A small image classifier, trained from scratch.
Training: adamw at rate 0.00079, 11900 steps, batches of 64, held-out accuracy 100%.
Data: trained on microscope photos of single blood and bone marrow cells, 7.8 epochs.
Rows from block 5 of a small image classifier, named by matrix and row number. Rows with one number belong to one neuron. Each number is 128 + 24 x the weight over its row's rms, rounded and kept within 0 to 255. All counts start at 0. Numbers have three digits each.
After each neuron's rows are labels from the 100 images, of 14976, where the neuron reaches its largest size: "top examples" is what is common among them. Only what is clearly more common there than usual is listed. The data: microscope photos of single blood and bone marrow cells. In brackets: how many of the 100, against the usual share in percent.
# gate: MLP gate (model.blocks.5.mlp.gate.weight, 480x160), inputs 108-159
# fc1: MLP up (model.blocks.5.mlp.fc1.weight, 480x160), inputs 108-159
# fc2: MLP down (model.blocks.5.mlp.fc2.weight, 160x480, transposed), outputs 108-159

gate.455:105102143128137150124101132131154107167112098135126154135126129101120087119149113126145096106109130155129138091134115128108131098145033122105165126104128146
fc1.455:131094163124130129117096127137137117121101139138092103148134146143141148149164146095111150094121159148134188109157118096130127123142187154105148115103186123
fc2.455:120115129113102106122109120118117091126146147108111101151114097114139101157100154104129123126118186133115133104200128119121108127155108138118160129209140120
top examples: smear: peripheral blood (88 vs 16.2)

gate.342:133082137160095160151124100133111106172125112118114135131095139135157116129150146127135120107117077148113144185090094074118170097151115151082131118110104115
fc1.342:145092114158121128127120050139123151170151106168121159160145127136120082110157111114127158158143146148117117133135152118095114112110135147141133113047131130
fc2.342:127115100137118131114130121103154117151104156077154107112124149136112140157151108134123163120125117121140126161151071113176131114124205150112137085131112125
top examples: smear: peripheral blood (60 vs 16.2)

gate.308:134114107103130113120144100140106103083125177070156137171090120149155127130079110109159133132080160159137091145098146135131107125116110128197122129128121093
fc1.308:128119121137140120108147159145119116185127112137164130126191144112150168158149116146123113096167121129143110127178105165157105120117167168128117157098133162
fc2.308:141117117130138170110139119138139109139154146099107200113144117126154096116138154156126131187101125131099113137123125131101127130118077144083118107089112102
top examples: cell type: segmented neutrophil (41 vs 20)

gate.333:118105129113122130152105071111136109147167124140070130123138113142121146131148092103113118122102125137143141090096146097107159142156105122129152124162119107
fc1.333:123110125104132127170151066112097109093116164095150120098094131102112128138086117135134077130108139120136083162094118164119089120107106105185130165152124128
fc2.333:115149122136079110121123139132140143091121135127144113114156133127103186143123127120110125096161105129133127089138132116128115135136104125131106134057119094
top examples: smear: peripheral blood (97 vs 16.2); cell type: segmented neutrophil (50 vs 20)

gate.50:123130122138096136141111054158150103156118157117150127132143132124116089109082129109181120166125107130127134182079140150142127126137128130110147138119175115
fc1.50:134116125096122144156159170130110083160094121148133102130144145097118144167144166117143143128129123145125103149136156115158159085119070152139117129111153099
fc2.50:108094156136122133153120101157147080102117122171148160135131132122131117116071132116142120111094133130138128098135155142142102118112191146116123156159129087
top examples: smear: peripheral blood (64 vs 16.2)

gate.343:117162123121120166145116108131104086193096126101113150154105130130080147110127104131106099180118120154142141206151098119144133126149136106132154117120144136
fc1.343:131152111143146105126110130111135146059152124133129120109085147159115178133101127120105122068153142170104137182126101122138146146118133132100128087169087141
fc2.343:157134140124128177114115102132153114112104157180138156193176137130162127160151123160127099104085104113114116112130085135128119117119093143136111113163147130
top examples: smear: peripheral blood (91 vs 16.2)

gate.211:120149145132149153143134061126147098145161138132068151140102087113124120096117136109101121147125147145149096110143153086109154131160126133129131113114140143
fc1.211:099134116102085131138125138115098109091113132107160131111091145100106139133136125148146125062123170094144132180138110158120141102102135099129123133179147095
fc2.211:118134112163131129136116127117120186110115123160141115087165147115119141180171112118127097109140069117085134153137093122093156131120098171129132119125107113
top examples: smear: peripheral blood (99 vs 16.2); cell type: segmented neutrophil (54 vs 20)

gate.70:113121130142126091102134105150101113106168156135118098159130109108111114072122181150137129171141120141116123176139120120134146097128114136084139149096142129
fc1.70:140137145083129130128146153131137153147118109098127151160154145111128211150129134126108160128121167126172164108137116104162129106152163102143122129112139149
fc2.70:161119119130109150111109095140081124131092132157137144127145138122157162180130138134155130129180123136102125111080132132118124131125158155147116127110091129
top examples: smear: peripheral blood (98 vs 16.2)

gate.304:129138139127126118107110167151160143100127124119107086130102139125119149088136146111139132102099122121134146172155119101130164126119106120117155162163115125
fc1.304:129169160132164106106099108113133183137135128156131118141161108130154108146155101142148138135143103090137099104090135112133120137140138137158112120090132132
fc2.304:148113167115112148119126144161098074096135127117154146130122100105158190079114156105152137126129133113142125173079140135101108111091127128124108119081150116
top examples: smear: peripheral blood (99 vs 16.2); cell type: segmented neutrophil (46 vs 20); cell type: myeloblast (25 vs 1.9)

gate.161:138124141147099129122096091138141116124117141095135129128089128100142150099131180155101119094094131127127114171132115115143141110113168115114130116191145107
fc1.161:124100140120133121119155122158119145110155131108083129148138094139108080110112141139112117078139123149124139134094124114124153146140129108125144161084107158
fc2.161:089137069134113097142140121109119142108138149129125075079113125112115127153120132155117120137107123123096118172138093135150113144143155140116138147118115121
top examples: smear: peripheral blood (89 vs 16.2)

gate.219:165138163092122116109155107120180093137143139079153135135081096114145120069088148116140145123099156115179131092174156126130160144143145097109110131153141115
fc1.219:106085131126125100127147167125082132127153126124120097082105140116114160134126153142152115088132131139119151132174074141138146109115131133106143174166121101
fc2.219:103102106121090121134151123137135133071139126125127137097060125113095128119153130146131144103148153107138135113100112119130110111123163123109163108133064096
top examples: smear: peripheral blood (100 vs 16.2); cell type: segmented neutrophil (45 vs 20); cell type: myeloblast (28 vs 1.9)

gate.206:141151130108152149111112092149138147096109135131069153144134132114140116129166120115141124152122123113171139126163103113075123113155132096141107123090144106
fc1.206:096124088122126104121094162108117076129116105128146138099149108122136143125092115169138160111134178098140136151157157165131104130104144141130082093134137146
fc2.206:138161120138133140115122107114136113205147128139139119149115134123139138111100146173110089132132127120144153134162120118107136108119143151143115064134094137
top examples: smear: peripheral blood (97 vs 16.2); cell type: segmented neutrophil (53 vs 20)

gate.288:123146137126136162160105091147133100136147081125141129166112125114133160130153121124108115120135113103129151127136125082121127139129142148114121158154190168
fc1.288:168135134120123128103152156129135138153138147137093123146162138124124129136134117135095142147174108127144135142107169114140099118166100117143107092086134137
fc2.288:094146117142124142129125115123160104112131130138113103100134132131098120159127118156109141098092122087127115114070139128115147137143146133128159111083127119
top examples: cell type: eosinophil (30 vs 4.2)

gate.213:146128155109107136105130113154160085109157107091124146159115079163131160096158124140131165174112155171142146115116139122147166155124163133115134136137088132
fc1.213:145114151127129140114137108104072151124131140132125140087098116123135113148114142117142134121126145166107138141187140138153107101145153131078116138172124106
fc2.213:172134105146116143127140164130099140107154122145120150123135132141171166154103139129126122132151116148148126160119181121093133122147131116139069140153130124
top examples: smear: peripheral blood (93 vs 16.2)

gate.220:107114117095116126128161218100156104099129112134109095099135136126108179131095119149110107087114129143165144116129140118159124146140138104159120144177122140
fc1.220:162160151128156101113101106156161161112147138140177124209103131129158163160153127099152126202162123094114107122122113140128099132111187131160106078123123141
fc2.220:143118176124102149118112165165133117119138130112161111092108129138164152107134157105128147084179149131119143176097155121148143120112163116088075113139134128
top examples: smear: peripheral blood (91 vs 16.2); cell type: monocyte (25 vs 3.4)

gate.191:135107147165130123139128147122173152105126113103096098128078138164141109101139115134107104164123147144099160134142167113098170152135141090097136114127090166
fc1.191:134146099126151158137111082113159112137100092095136080145158169105123099115142102164134118130140107108143128180154077150129070111109105090127139151156135154
fc2.191:134141100151160128135134085123154134090113148110139133143118115113137122175152115147130144091142096115124094104163151108097144147124118146134128116111154130
top examples: cell type: artefact (50 vs 9.8)

gate.49:112146115124071135136138105145168110080120137102101121156111116135134125108073143108164113181121128115153156089163147135145118109124099117137121115106148093
fc1.49:153113121122156115083116129145155134151152130106115164140119116106135118140143178107154170155118129120130129150126106113093125123147162128118136134089107169
fc2.49:117137126125127115125086136133114079144114125117135156087188125143132198124079136112133073169112123098126115114146119135116120125102129134130107099187129141
top examples: smear: peripheral blood (43 vs 16.2)

gate.11:103122153099105140141133153128149119107087122126105133141143127119103143111162122122157159194136134122125142110135092131126139108163152137141161130135158143
fc1.11:126141137133175092103104083123137113134163147119076140183129067124135092107117116121108080084124124111128120116162149139150150148136135123153141134107108118
fc2.11:135128137127143146113136132133165135142103132131137131176075126113141069108150133122149100122105127124137093101189164156100127112087108129148108124179132108
top examples: smear: peripheral blood (82 vs 16.2)

gate.96:128177100151129192167088072101113121128106121150120182116129153131140118142124119135142112135148115130101114132132108156143116133138122145129132109163134118
fc1.96:160153141143147154112124184139149166142131116143116160132177143143141131147150119106125115157159088151124146160091161141100144134124111129151122097074131135
fc2.96:114133092113124109146147089107138100091121164124136137096078137131125107116150121156122158104127146122138102116112136150155126142125165137145130117099121130
top examples: smear: peripheral blood (50 vs 16.2)

gate.91:113126108140119154135133113129137107111109119151107118109193121130118143119153135114144110109142125148133112167130107163155135133104087102154125145160124116
fc1.91:126122109117083068141141161125069143142109144121137117144125132117120136109138172162121150110147109123120110135135134091170139125144145160131162136158093121
fc2.91:132132107133182140127141099078124116118124113153098080172132140123174107133115126138129111155103115131127148128151079115119130107131103128156103146140167142
top examples: cell type: artefact (31 vs 9.8)

gate.356:131159143125101121112113168144099094073120106100148126104086120111160143108094104154116093062145140090156153134128136112137143102152102119129094147131152125
fc1.356:096132154101138128145146119127173104130145148114149108146078130158103102114132186122146123080152107127127147102144103094127137154151106100122159133144176136
fc2.356:149133113163143089135129146106160134082113136120148093123112130146145154124143100137141138102138141122160139107149140132155120114133155124138117097126107158
top examples: smear: peripheral blood (97 vs 16.2); cell type: segmented neutrophil (46 vs 20); cell type: myeloblast (26 vs 1.9)

gate.412:136156144160153146144098061131150170165122117177158119163168146134135086141115096120133140104134093116084115134069138146100107148118085174144159121120156131
fc1.412:126142149139097108141121122144163117113118118124146082098129143098118128131091111132124154091104166120149136168118107132136116114115117118134118130174121123
fc2.412:143113168141083120126127158165118111158131144149159109138096123118150162096120144115138148144151135116132106138107126143145120129129187153114102123153128106
top examples: cell type: artefact (41 vs 9.8)

gate.463:141103125099082111121146151137128142116152173116160159142124118119114163118097168129158134123115131120162091163188148118148128122117129125143121145124151103
fc1.463:125158128126112143153156134090146109132118139150096124086091126145094160129121118106158107118137123130144121125176128130130177138126123122162146096115151118
fc2.463:079144105122110145155146132124137166195112124134121111086144112118122129177178153162085149105084113145118142131133127119108114115134163119127160099164114124
top examples: smear: peripheral blood (93 vs 16.2)

gate.441:120123115072096123116163199129156122109111140098130137067147167116114178148105121136158091115108125114118132144134152134157131146102125141117144160147124103
fc1.441:107117126120115123122135132127140120131122135114084097132094119114138154135131159123103143127155149149140161132125141105179135133117144098113167136199121126
fc2.441:097107106127147101141125138117112141144121112111137150082095117132132144125160118136144093125134125135157134122189122117125120130137173099145161164150106132
top examples: smear: peripheral blood (53 vs 16.2)

gate.277:162109129132107126130117133106188102131104146144135145106150164097156184133129079129128150160095144112148124127098149142116133109111120131101102145120131119
fc1.277:124151105145128129146113099130096100127101107132112125118099162140131169154163136159119115172097098104121119147148147118152101119127174125121159127093114133
fc2.277:117132093120129154124139160107146050166083110112129130119111138104122141120140110163114156131122141128150151149154120123133129112135180130119134152139116119
top examples: smear: peripheral blood (80 vs 16.2)

gate.243:119148119096117139133152108095138112170137112095114161136142113103119158115131103146122130098078115106148115169098140124133127087101121109140118141101096089
fc1.243:111106105123147139123122113103112154090102150115140093081108117142128090115089154157140105092129110134138124115127142151124134116111061150126135116138101099
fc2.243:096131107169125144119109159118123170154147129155126084125156105127126156162158105159111097114186133134107129134122126135115099143139126136096145101124074188
top examples: smear: peripheral blood (80 vs 16.2)

gate.317:137118154102128114110116130093144118170131152122136118116091127125124070150102172116106114128150161108118095088170136131147110110148143111137133098132111142
fc1.317:140152140132162145111133120136114145116107131130127100130143138121144111172133131143129130156168109098139149094153161114107128133111123132116124096092132152
fc2.317:126150116113138159125148153131160150114162123085125119115119122135104121122146141120141163170117146135118121093136179146123130145136100140141127107133111113
top examples: smear: peripheral blood (51 vs 16.2)

gate.134:113138119130150162101137116110151102124119136120149177077158142102123096103132103146141127153057118115132111117126130155120142120104139118164138159096169126
fc1.134:122120100133152158141147109141109121106113145107139154127134114087112136119148134119128103095138126152108121143116121156156130111082102119151116118157111078
fc2.134:133130112146093113132108215135121156136089099156113086102131132160115149129131130143156124069178140147124143132131159143139145112113166148119115119157117145
top examples: cell type: eosinophil (36 vs 4.2); cell type: artefact (30 vs 9.8)

gate.364:161162125125151143117147108106130087147116112117148158164142127091164126081117126141144143160091090148108128142085130128101140073128139089127149153131105121
fc1.364:103126136125174180095123162125116116165126156094113152112131163092106179148149158132137114144076109145125121161152108140160120131128164119180162150154115144
fc2.364:106122146148155112106100107128127132135130156132119141101126112131131100154116128140136119133083101149137125118156135106175136121122199160107119148152113125
top examples: smear: peripheral blood (38 vs 16.2)

gate.283:126146141150160122126136126138176128123110121135178164169115130145131087129145133107155096118143104123117104084113140133093128112114126142123149098088146165
fc1.283:115155110158123140143110080118083176126101104172121131155145142143110089167178106126136126107140127128106113154077131150116124132128091160119117129089095140
fc2.283:124120087115125156104139119099129122088093139100114184137119132136126145081162150140121148087128140144123124143163111151106108130137127099140129115144135132
top examples: smear: peripheral blood (48 vs 16.2)

gate.123:138164131117174144104121110119151144146102149152144130119106173109145123138117088116142123136144084117149085163106113122154161113125063115138151133132127108
fc1.123:135140076114137126111108091106134166100123133100112133148109102107161108188110113136114089135141089110141101143159120175093129096105142114144098132083125147
fc2.123:130139113113149134161136122121130114134140100158132095080096099105163147123140118136107159143153162109134151166107099113141122119140196141145104100113125137
top examples: smear: peripheral blood (85 vs 16.2); cell type: lymphocyte (52 vs 15.3)

gate.57:113123111137126106156108097130126105147106105147134117116115141086133126094109144137149127113129105128127156145070104091136130136119102140109144133123156097
fc1.57:113129117130107132146138175142102113154117135126147098095107126116119122109099097162143138063111144151112134178100110165133103135097122144161121144187169121
fc2.57:161130136134124105127100160102138105139120140108099113121117106116154103121095132111113128149150131122113122108138143137148103129133145123126082125126133155
top examples: cell type: artefact (32 vs 9.8)

gate.87:099112108138135141148121112150125127082100121130138075089147135144089127133170132122139122077122121150095111163115106125136125138096122140116145134206113133
fc1.87:127128133140101113126130135118069159182139139156142135149147115131113154061111159148114132113117112125126108107124115137139112167156127161129113103116100134
fc2.87:113129137150152122158152134142110169116121124141130150111156102153138137155135127113139159100128135137102118139126071147122154153128154125144154157119168131
top examples: cell type: artefact (30 vs 9.8)

gate.71:123143135101125091112165118132168117118123143111142142091081128112138158098108125126137125177122156060164136131161130146112100136126135113129112132143163148
fc1.71:139122109142117165141119128113124152164087100096138149094151121136110108102090143117120131050137109130096137145118074125131138109158118145123128142194101112
fc2.71:138126134131137129123116123128139119110097141137144125112095126105126100108146093135144104139111152096130124140144109148103119094141138117137116110116114134
top examples: cell type: eosinophil (29 vs 4.2)