{
  "model": "image classifier",
  "dataset": "microscope photos of single blood and bone marrow cells",
  "train_examples": 97085,
  "image_size": 40,
  "crop_scale_min": 0.7,
  "horizontal_flip": true,
  "translate": 0.12,
  "color_jitter": 0.1,
  "cutout": 0.25,
  "targets": ["smear"],
  "num_classes": 2,
  "arch": "convformer",
  "norm": "rmsnorm",
  "norm_position": "pre",
  "activation": "swiglu",
  "mlp_ratio": 3,
  "parallel_block": false,
  "inner_norm": false,
  "patch_size": [2, 2],
  "depths": [3, 6, 6],
  "widths": [80, 160, 320],
  "kernel_size": 5,
  "mixing": "cutmix",
  "label_smoothing": 0.05,
  "loss": "cross_entropy",
  "init": "trunc_normal_002",
  "residual_init": "none",
  "optimizer": "adamw",
  "lr": 0.00079,
  "beta1": 0.9,
  "beta2": 0.98,
  "eps": 1e-08,
  "grad_clip": 3.0,
  "steps": 11900,
  "batch_size": 64,
  "epochs": 7.8,
  "lr_schedule": "cosine",
  "final_lr_fraction": 0,
  "warmup_steps": 590,
  "weight_decay": 0.4
}
Rows from block 11, named by matrix and row number. Rows with one number belong to one neuron. Each number is 500 + 25 x the weight over its row's rms, rounded and kept within 0 to 999. All counts start at 0. Numbers have three digits each. After the name is the row's rms in percent of the matrix's.
# gate: MLP gate (model.blocks.11.mlp.gate.weight, 960x320), inputs 80-159
# fc1: MLP up (model.blocks.11.mlp.fc1.weight, 960x320), inputs 80-159
# fc2: MLP down (model.blocks.11.mlp.fc2.weight, 320x960, transposed), outputs 80-159
gate.565 091:527480475496505501514528498500506484490518473465480489489538532468549511499520461501506508541508481501476522503508518490553494534499516487513506485471522504512491488479556517491523519463514520454481479487537511472486529492505560471520504507
gate.566 077:494493468508485529495524497465467520557495479485485501506550490522542513517513439496484481499440482489490528507487513503507475514500479486482499485489506514468508481484527475455495510508545519482518502498464492510458535523493541511540437539
gate.567 099:481508412513485499480513490538532517508515486552498482501450488479499501488455531508496440502545515514495496502499504486482491493525484516485466512482522546524501516529475481503502519515500535509509500499498490501490501496469478506482512496
gate.568 201:523542466502508515503489510508522483504507505514480511527474507491515488490464534527500436483508514459502481503522487484476521489528474530521469490521467495505528524523455503517507501520463463544514502537474496484513545510492491463459471478
gate.569 090:472489547519511514485464501512483462528483567446490487512508485494469507526493467505504470487504539504473482508511438495448552507538522466484533492499470484486513475494497503505449487527477488502486470521556488529493511514485479516508513513
gate.570 074:527451544497472483495507501516469505476494488539516480501498503481442473470515461476501482472482479495469502504469534454465479484490467526498496547472462482472472472474478513450514521460501560481524429519482527513472491539521515546480453501
gate.571 078:469473496468505531476493494504493520491477535496518514470484492494490508490555487517462508516456487486540494530500580472517473494467515469519511476520510502510494450502498478516489500468515489430528475527550502517464533513492473495537459526
gate.572 098:486500531514522517532525504539513512563543468457519521484475480505514475468518486487484444470449545501484489461466531525510435492493476510473479534490475524512501498486510521506461498532498484540445487489554518522517475505471538457499509522
gate.573 084:489535485471525460525480516497483518522544424567479517536529486483504473494485515480469503455465507487477524476534527480478497483485495507500524479516478504465481510496556511507479530512519504543496512529493525464499415514480490514468485511
gate.574 080:522493486492503481495484480493484473488504477462534535473519509498507499500514501479442492526476501513493507531515525511499497509530519527552540504469478467495491491525447479468539477517486490500501461496469491479494520502498478509518479453
gate.575 089:515513451473490477494499458558539505520515469437492424493493484501488481495482509489499471518459533481476531491500503478478479506506498513485476483499477512527508487487555507495486500515464533533488485467434507517502502498492480430498513505
gate.576 096:469515560464510479506522538443507524520493538477512468521504530489533512517511489499465539531486510512507490540461544488498525517550500454471494477516498507500498512479479452479506469512506500505535480448424534506486485509483562513482503535
gate.577 130:518483511498530515531483524496494505526480449523466523484498509486495490507513501550535506483520479515465518510492553495493469461471489523510446549490495515536525552541530496509513542486498553490516480540454487497551497496488454510488446489
gate.578 071:559462531491508490522512532521522526548499507520534472547509497555512504463504515465471469501458486476484448484474542504477509495514460483463418516455514503457498515504469476516484509521519511506479496477541487537512528495458509502509479505
gate.579 086:516491500475524488526509498476481527523481569538530495542495505483476483464477470508490499477486517501479511516497522494453503500504448482487518518485498496532478508486472517491488507474488524516509470536478498476466526466500481503514501506
gate.580 067:467501532504530510456514526486502482488488527504496512514487508522503471478491504488495466455460501520512479486503496518480516477482498523486526455530521508455506512458498492542480515520478503500518490464501509480481526514447490443506518507
gate.581 083:444462511481537510474479520526460497510484530506492499490479512482533488510502498484511470507546483494491521520518494458478498488498497468484500519505502568478524451514507506529458502508520506501495511488463498487451443493481468465454507484
gate.582 106:528476487500505501489478487490498495446488427502498511509473521483498517502533512527534491481522456506502529497510487519505480498555472507540497465515483486512470470463478463545490471484484459535480485544547472470462540523483463484514470510
gate.583 085:491524533479519477509512492518507519503508532488486514510515501487482524500494512492506498474482467536510498499545560502473471524553494468459491485537502527462458524498415512522506469467482515537456542490556501490480538517475467536517504515
gate.584 079:512493566493563514522534519488530509469509509404528521519471516500491467500517503491477483499529481512479523490502552523489540506481486497484460515507467454535491510477522512514496526491524580519463481450520500497505481510476494504466493502
gate.585 086:533470431502470505524482468500438490475515474508465493484471512482501505510471493488525525526543498521472485553462516509517510494485481507504514487494512519484492477462514498501496471536494451472545494507470511549464532528513543463505561505
gate.586 116:518486528507514514485512565544503482495528495508513523494440464531514510455491499506500450476470499487467498497494544487470438484533494553519486481516505516503488460500483502502466505553455468498449479538528555482479510487521493463494474518
gate.587 077:491494485525564533467507455497508455489491467524473499526532495504502480462480520494469510479486486514486479473516457443459505492510471530509526495488487556531549486484522523506522505466462512494448495487470510460459474503451471501494465475
gate.588 111:499484503490511530482490516495511519524468452519487526517479486499553481495476468500500475504521494498493501480502505493511436501463523528471523526477491509515485512530486493500524506511515517511494486539499478512562450495481471521481454491
fc1.565 085:497488522545507507516507561525467519497472517514490528529465512480553521494522465491527436500482461477509508526519577519515532494484499497513539489502515487522497508484479499503493462502518498513559539501543498549513561527527504451458465518
fc1.566 077:527500518505518498507466511480540499428526523517505502490493493498496506458540541510542556503514468469510484476497477466542511530568485499539489470494525499469518492491552521520532508499523467490479520511456471558511501471519499486504515474
fc1.567 095:442545478498510528484470482493515548508499520585527515560523484482488508503478540496484485494473518534479469474510512508505531518516503484512493496529491499480504485485476488481494483489499443520512505495505494506487519510542468521499497536
fc1.568 173:475500491519532524502465506518463478499469531491488512503485473510498491498470466539503490510515491474499492461519515465495490457495508533484514512489497544553494488544497488514465519533492540495499498539512481497563474508482485505477464459
fc1.569 084:513504503485497518499440507491468482438506563470498505518496544490480526475527503483458525480438467492497493488499522506515476502502484470549542487533505481497521502475520503536502495506531462510489503485543489502535498499498463505495500515
fc1.570 078:464504510494508528448514522495522471506480499517529487525539512487473520485493483496525456462522521529492475513493426499473502500559481493462495521487490505538495474467523508518515502499507520479496483528513524467554503508485487471504503490
fc1.571 074:528502514477507494440497472510502492474492500506491497549491451518502453511509465502501489481496491457518525498523485512499484471478499549460510457541531515474496447508488514515520486524447494498506479489438512469487522503517487489514475536
fc1.572 107:501489497553532502522457452520472471517503533556497515503471468500517495468520538482475457489524503511485496488502490485483504506474507512466497536489476518516526510499455521497472533535472475552515533482516495529508485467459513496488472511
fc1.573 087:453506527524533488464486506505520503551488508564499495518497480485502503485492523498524536507495527494481465524538486472490451483538464513473494482494504496487479495500547503520515545508496524504501519518412505521494476500511477520520539478
fc1.574 078:523502532510476528506469496518482523452524558442462513505470522516501541505531475499472524489471516506532502514473499501527440484516506457548539504515494506497473525489505494506467494491491474519508490540489507472447480494534556505479535505
fc1.575 086:510489442490504497480533501515449483517499500508522507517525518515494485499486487475509533486471469542497482520523493490485462470504455437525492524477467476517512520481520524483506492468461510479480458508436497467487517439545445497466481528
fc1.576 086:530510475544531466543498520512498518508472440514498472521471500516506489487565483482515484529491513527494501497498495512520473529470536465463488521490503491472523517515541536489537544472505509467470505510464481527490509502509515441506516473
fc1.577 131:514505519486514483521521561503523475514517494528518532503493499469495499505504535551526440446525457490501520475490526491496476466537511530498481529493488536517513531503434512520503496490511469533485515540495527486514549511461521450438440472
fc1.578 084:488521509490575494476514568498480477526500504525490538523501486489475478495480493493478400460456518504486497506494512488513490488512488511509520507513495487527503530467532497463519519453504452528491503520520489553501490530470491450462502481
fc1.579 087:493466468532499505479512496505502463482506510518509488507522497513525551549518494491509553495463509499514531478518487489495490497507514497513520482481515538470516472463486483494497495454499468501488522484491468462500529494517475524507514493
fc1.580 075:472502530489472487484525502529521467445485508495531490501518477491455478502501521526462520515462523519526525493475519487487517534532543480546516468520489488494507501492504517488434516525494520509498531458553485482525526507475483454497483498
fc1.581 081:513494460532507477508536509467495516501504467438479488515468505470469523493504443500497487475516517509478495536494463512482475520473506517552527494520529520511531512480553526507560471454514490492515584461520492508505472491511501518506496467
fc1.582 114:534523519546509527519489514566523486480501526543502540469452494513522489477518519504510467503512522544484480482491532495531492512533511494528483541481506473496513555509425521484501511487470425484481558506481496505526553475498476529489504495
fc1.583 083:505506490484511540497533515485503506474517494538463518517515490502486490449508508525513494520550490513506520531502453491524501426482500510532468490498528504512513511484532513485482531497511574481466469516483515554520519493496485506495523490
fc1.584 090:481527522542481520513506480508522540560529534530531516496524500496524487467461521469461498487492538502523514490503488469512531473462487482463514535454496510532497519516508499493486517519496520525542499524475510552498458469477472484549521507
fc1.585 078:533492487515509480493508494526484523510487439526499501486509536488522471501471479497529487490538451502449504544510469520518453501468514523534511482449514512503489492502521506470481533509516479466464511494483494517505476500495493482529487473
fc1.586 122:466501476491503528529506427471490486450493526398508457499502534478510493506459464520532532554538522500508545492526505481494577498477495500498505485533478506505504477525558493503486491485523550481548497517492477520477483500504507478498517499
fc1.587 080:450520541534534487493511499484494504564507500535514497502494481466515511488495498473501497458480538508533479453539496523456437514490482532525466517465521491485522536496524492501451488453528486491450522472513513457495505496490489543500466503
fc1.588 115:521479457495481516494499429486460492474480531523506511491528532520470512505522478474498525527512471503518503483493471504515516523480530492538511490458484499466475487507580487475503481495513533445497506471519501530486494485515526522533499499
fc2.565 098:467506508486480486462550526487492516479505542501491545499487493529521481472519496502454436487484459498507494507499531514483455479520478520540468462498490483486545503519431489500504481478507485522476502485509512462514550506461464520514480489
fc2.566 086:506510532526523521471465494496531430490479504548477515539460525495462534545517507516514550525493499502497527501484507477503528479528475498510494521535497485535494499511545499497481490516503536463522522513455486508577475484494443563471511526
fc2.567 091:524524523477498486497539504541519525480499550493497524520484538472505510477470504484506513515464529461536525477512482515479549495521464527542526479476507471479441490473506497489508467523474532489464503505484508520501543520486511543489576508
fc2.568 192:507530509491544502514455515497495509529470519477484524493491500501514481495460493509518455484514513480482520488499492476482488500487489550489483548496507502550515504500498472542491501514499544537512498523487479527545496499480488503451476497
fc2.569 082:528490514511479530507470525536523559507505509423541474526498509507531489478539506518469473503460481461459504498483478518481523466491495493503521471532503490473490509518451485511463505517487485519529482494504520481525518523481495521512504515
fc2.570 081:530530542497527497531491531493520533494497466463509491468515487488537487501485478499519480507543571476487469471487502504549442494470510476581504457492490445484512517510530515466457503481524519489524478495480459519498488482466557461539522514
fc2.571 079:558481491542467511474492478527478468475524492464527510517487472516526513515501510491507508477494472496481532517508504479469523496558506516527477555510499524473436459503456485516498495481538481464472529485502482467481502514513474497487476486
fc2.572 114:535515493514484490503493512559520523457513534522526552479463506502496516530505546521483458471485493510485502443521560520452515488537481479502508485523512499452533522505460522522512521527480455543476525473437510479492516521505457514442530491
fc2.573 079:549483465508537523508496486493506502545532469484499526506489522476496487502473517509528473486491528566479545516481503533499526487501520520550552526544488479453492526521513485493502530534509484465488528512481511526509488510523516510504540526
fc2.574 084:492511503535444511496496500481501473509483503571491511511504513516491490509511494518497439483490443521497510523492462540495466503506499494497502547476499521491488521511470514482490505494508526495507534515535492471491436501517495487529465514
fc2.575 080:491500461507557535510496454497504484495504484483525491516517504494483463462482492484502546497498520490489527520479466538510545497510486511466502472504518494487497494500574515468480509531456499462470512537558497496484490501469495509476496480
fc2.576 096:477460523486556522446495539495484520531472467545468486488537546508519503528507489495470525542497487461528479522466528511515482502462502550511456502459514501505450474475487453476502509520484482505537468511549507524548480516462514442504475502
fc2.577 130:493524493517558514505467493541488482538479515538497483490453507477513478479453505502473481462510494472499501519505524456493540498474498528473476534496476508538525510500489492533493504538493515536490521523495501526544546491472455497462438472
fc2.578 081:464529465503473503464512473514547518499532487563515506523493506467524526496506548472450501473504443512505537499510469502442461510492520530531496577500508499467521503505500484470468490488471495491492509522489505518504475492508533462470519491
fc2.579 080:485514473471520525491558524515488476506495554500481502490527493499515512487506499501504546490435510491498499493490542513482522496523506450521515500517495484488490485480464527485535478489480497497520541504518508489462549526500499518504447510
fc2.580 074:503515521492496478519498489501490533477503484450517493504514507457487522548536479516463538459509514512528544516503501505445473494487532486494497459539509486514485515495539484491471484508492524458476506479510507463501466516485549479481501524
fc2.581 092:444470514502465498448502468476495488450529551522487514471502524516503496486522504484531539485559488506503506507508512548534522487503518475507490463504499518497500497500525496458566524492521504497464502483468482532495515505554485487529530519
fc2.582 104:503541496505468474508491543528524492504494497466502517499517506475512501527478499492503478468490531540528525532503552521495516495517494494491540461516504444501482491487472489538510475485513459531479490498425486492516537526501556461475535525
fc2.583 086:496532481494501560486515477526501499546527544537500505516533502529518471460526475500486482503501502517464489508482484541536530513488541495451494529493502504552477495500511476486526484486532490475484512490536484548482482476494495515522472516
fc2.584 095:473530484504542519519488437523548509488541524470516505499529507498516508524503490509527513477518523514504523498491505496475509537499479477503496443524482482504530523503495467508497506464521503535455511522531476497537518502536509448530521501
fc2.585 077:534489475513517501426495526507503450522502495524483511484507493489501508522523507498492443497474475512505507472504496488464485488535486498506456490487525533455486479541480502503488469514504489450484528473445502507555502500488448529438503483
fc2.586 120:480481495503504469507483542472462470496451486510510471517546503565500510507526453495481509516501474502512495504512579466539481512480504483515534505503514510543485482488518492518501480490488507508529494468484470506572514493502487522537488508
fc2.587 075:524492499492511503480532498508520499466517474471493499482510499528529500490511531475519529491510521492527488443525541497516488506479481505458471501504476513504486523496528528501495498556452469516460523483447526528493455523497490486463507469
fc2.588 125:480474520465476511505527530476475498471501506481525456488498513517504519501545466518517546542539475495493496503509485505501490498499505495467501439485508513455453451508519483468500502483471531461527494482460506476459482490512505483561495495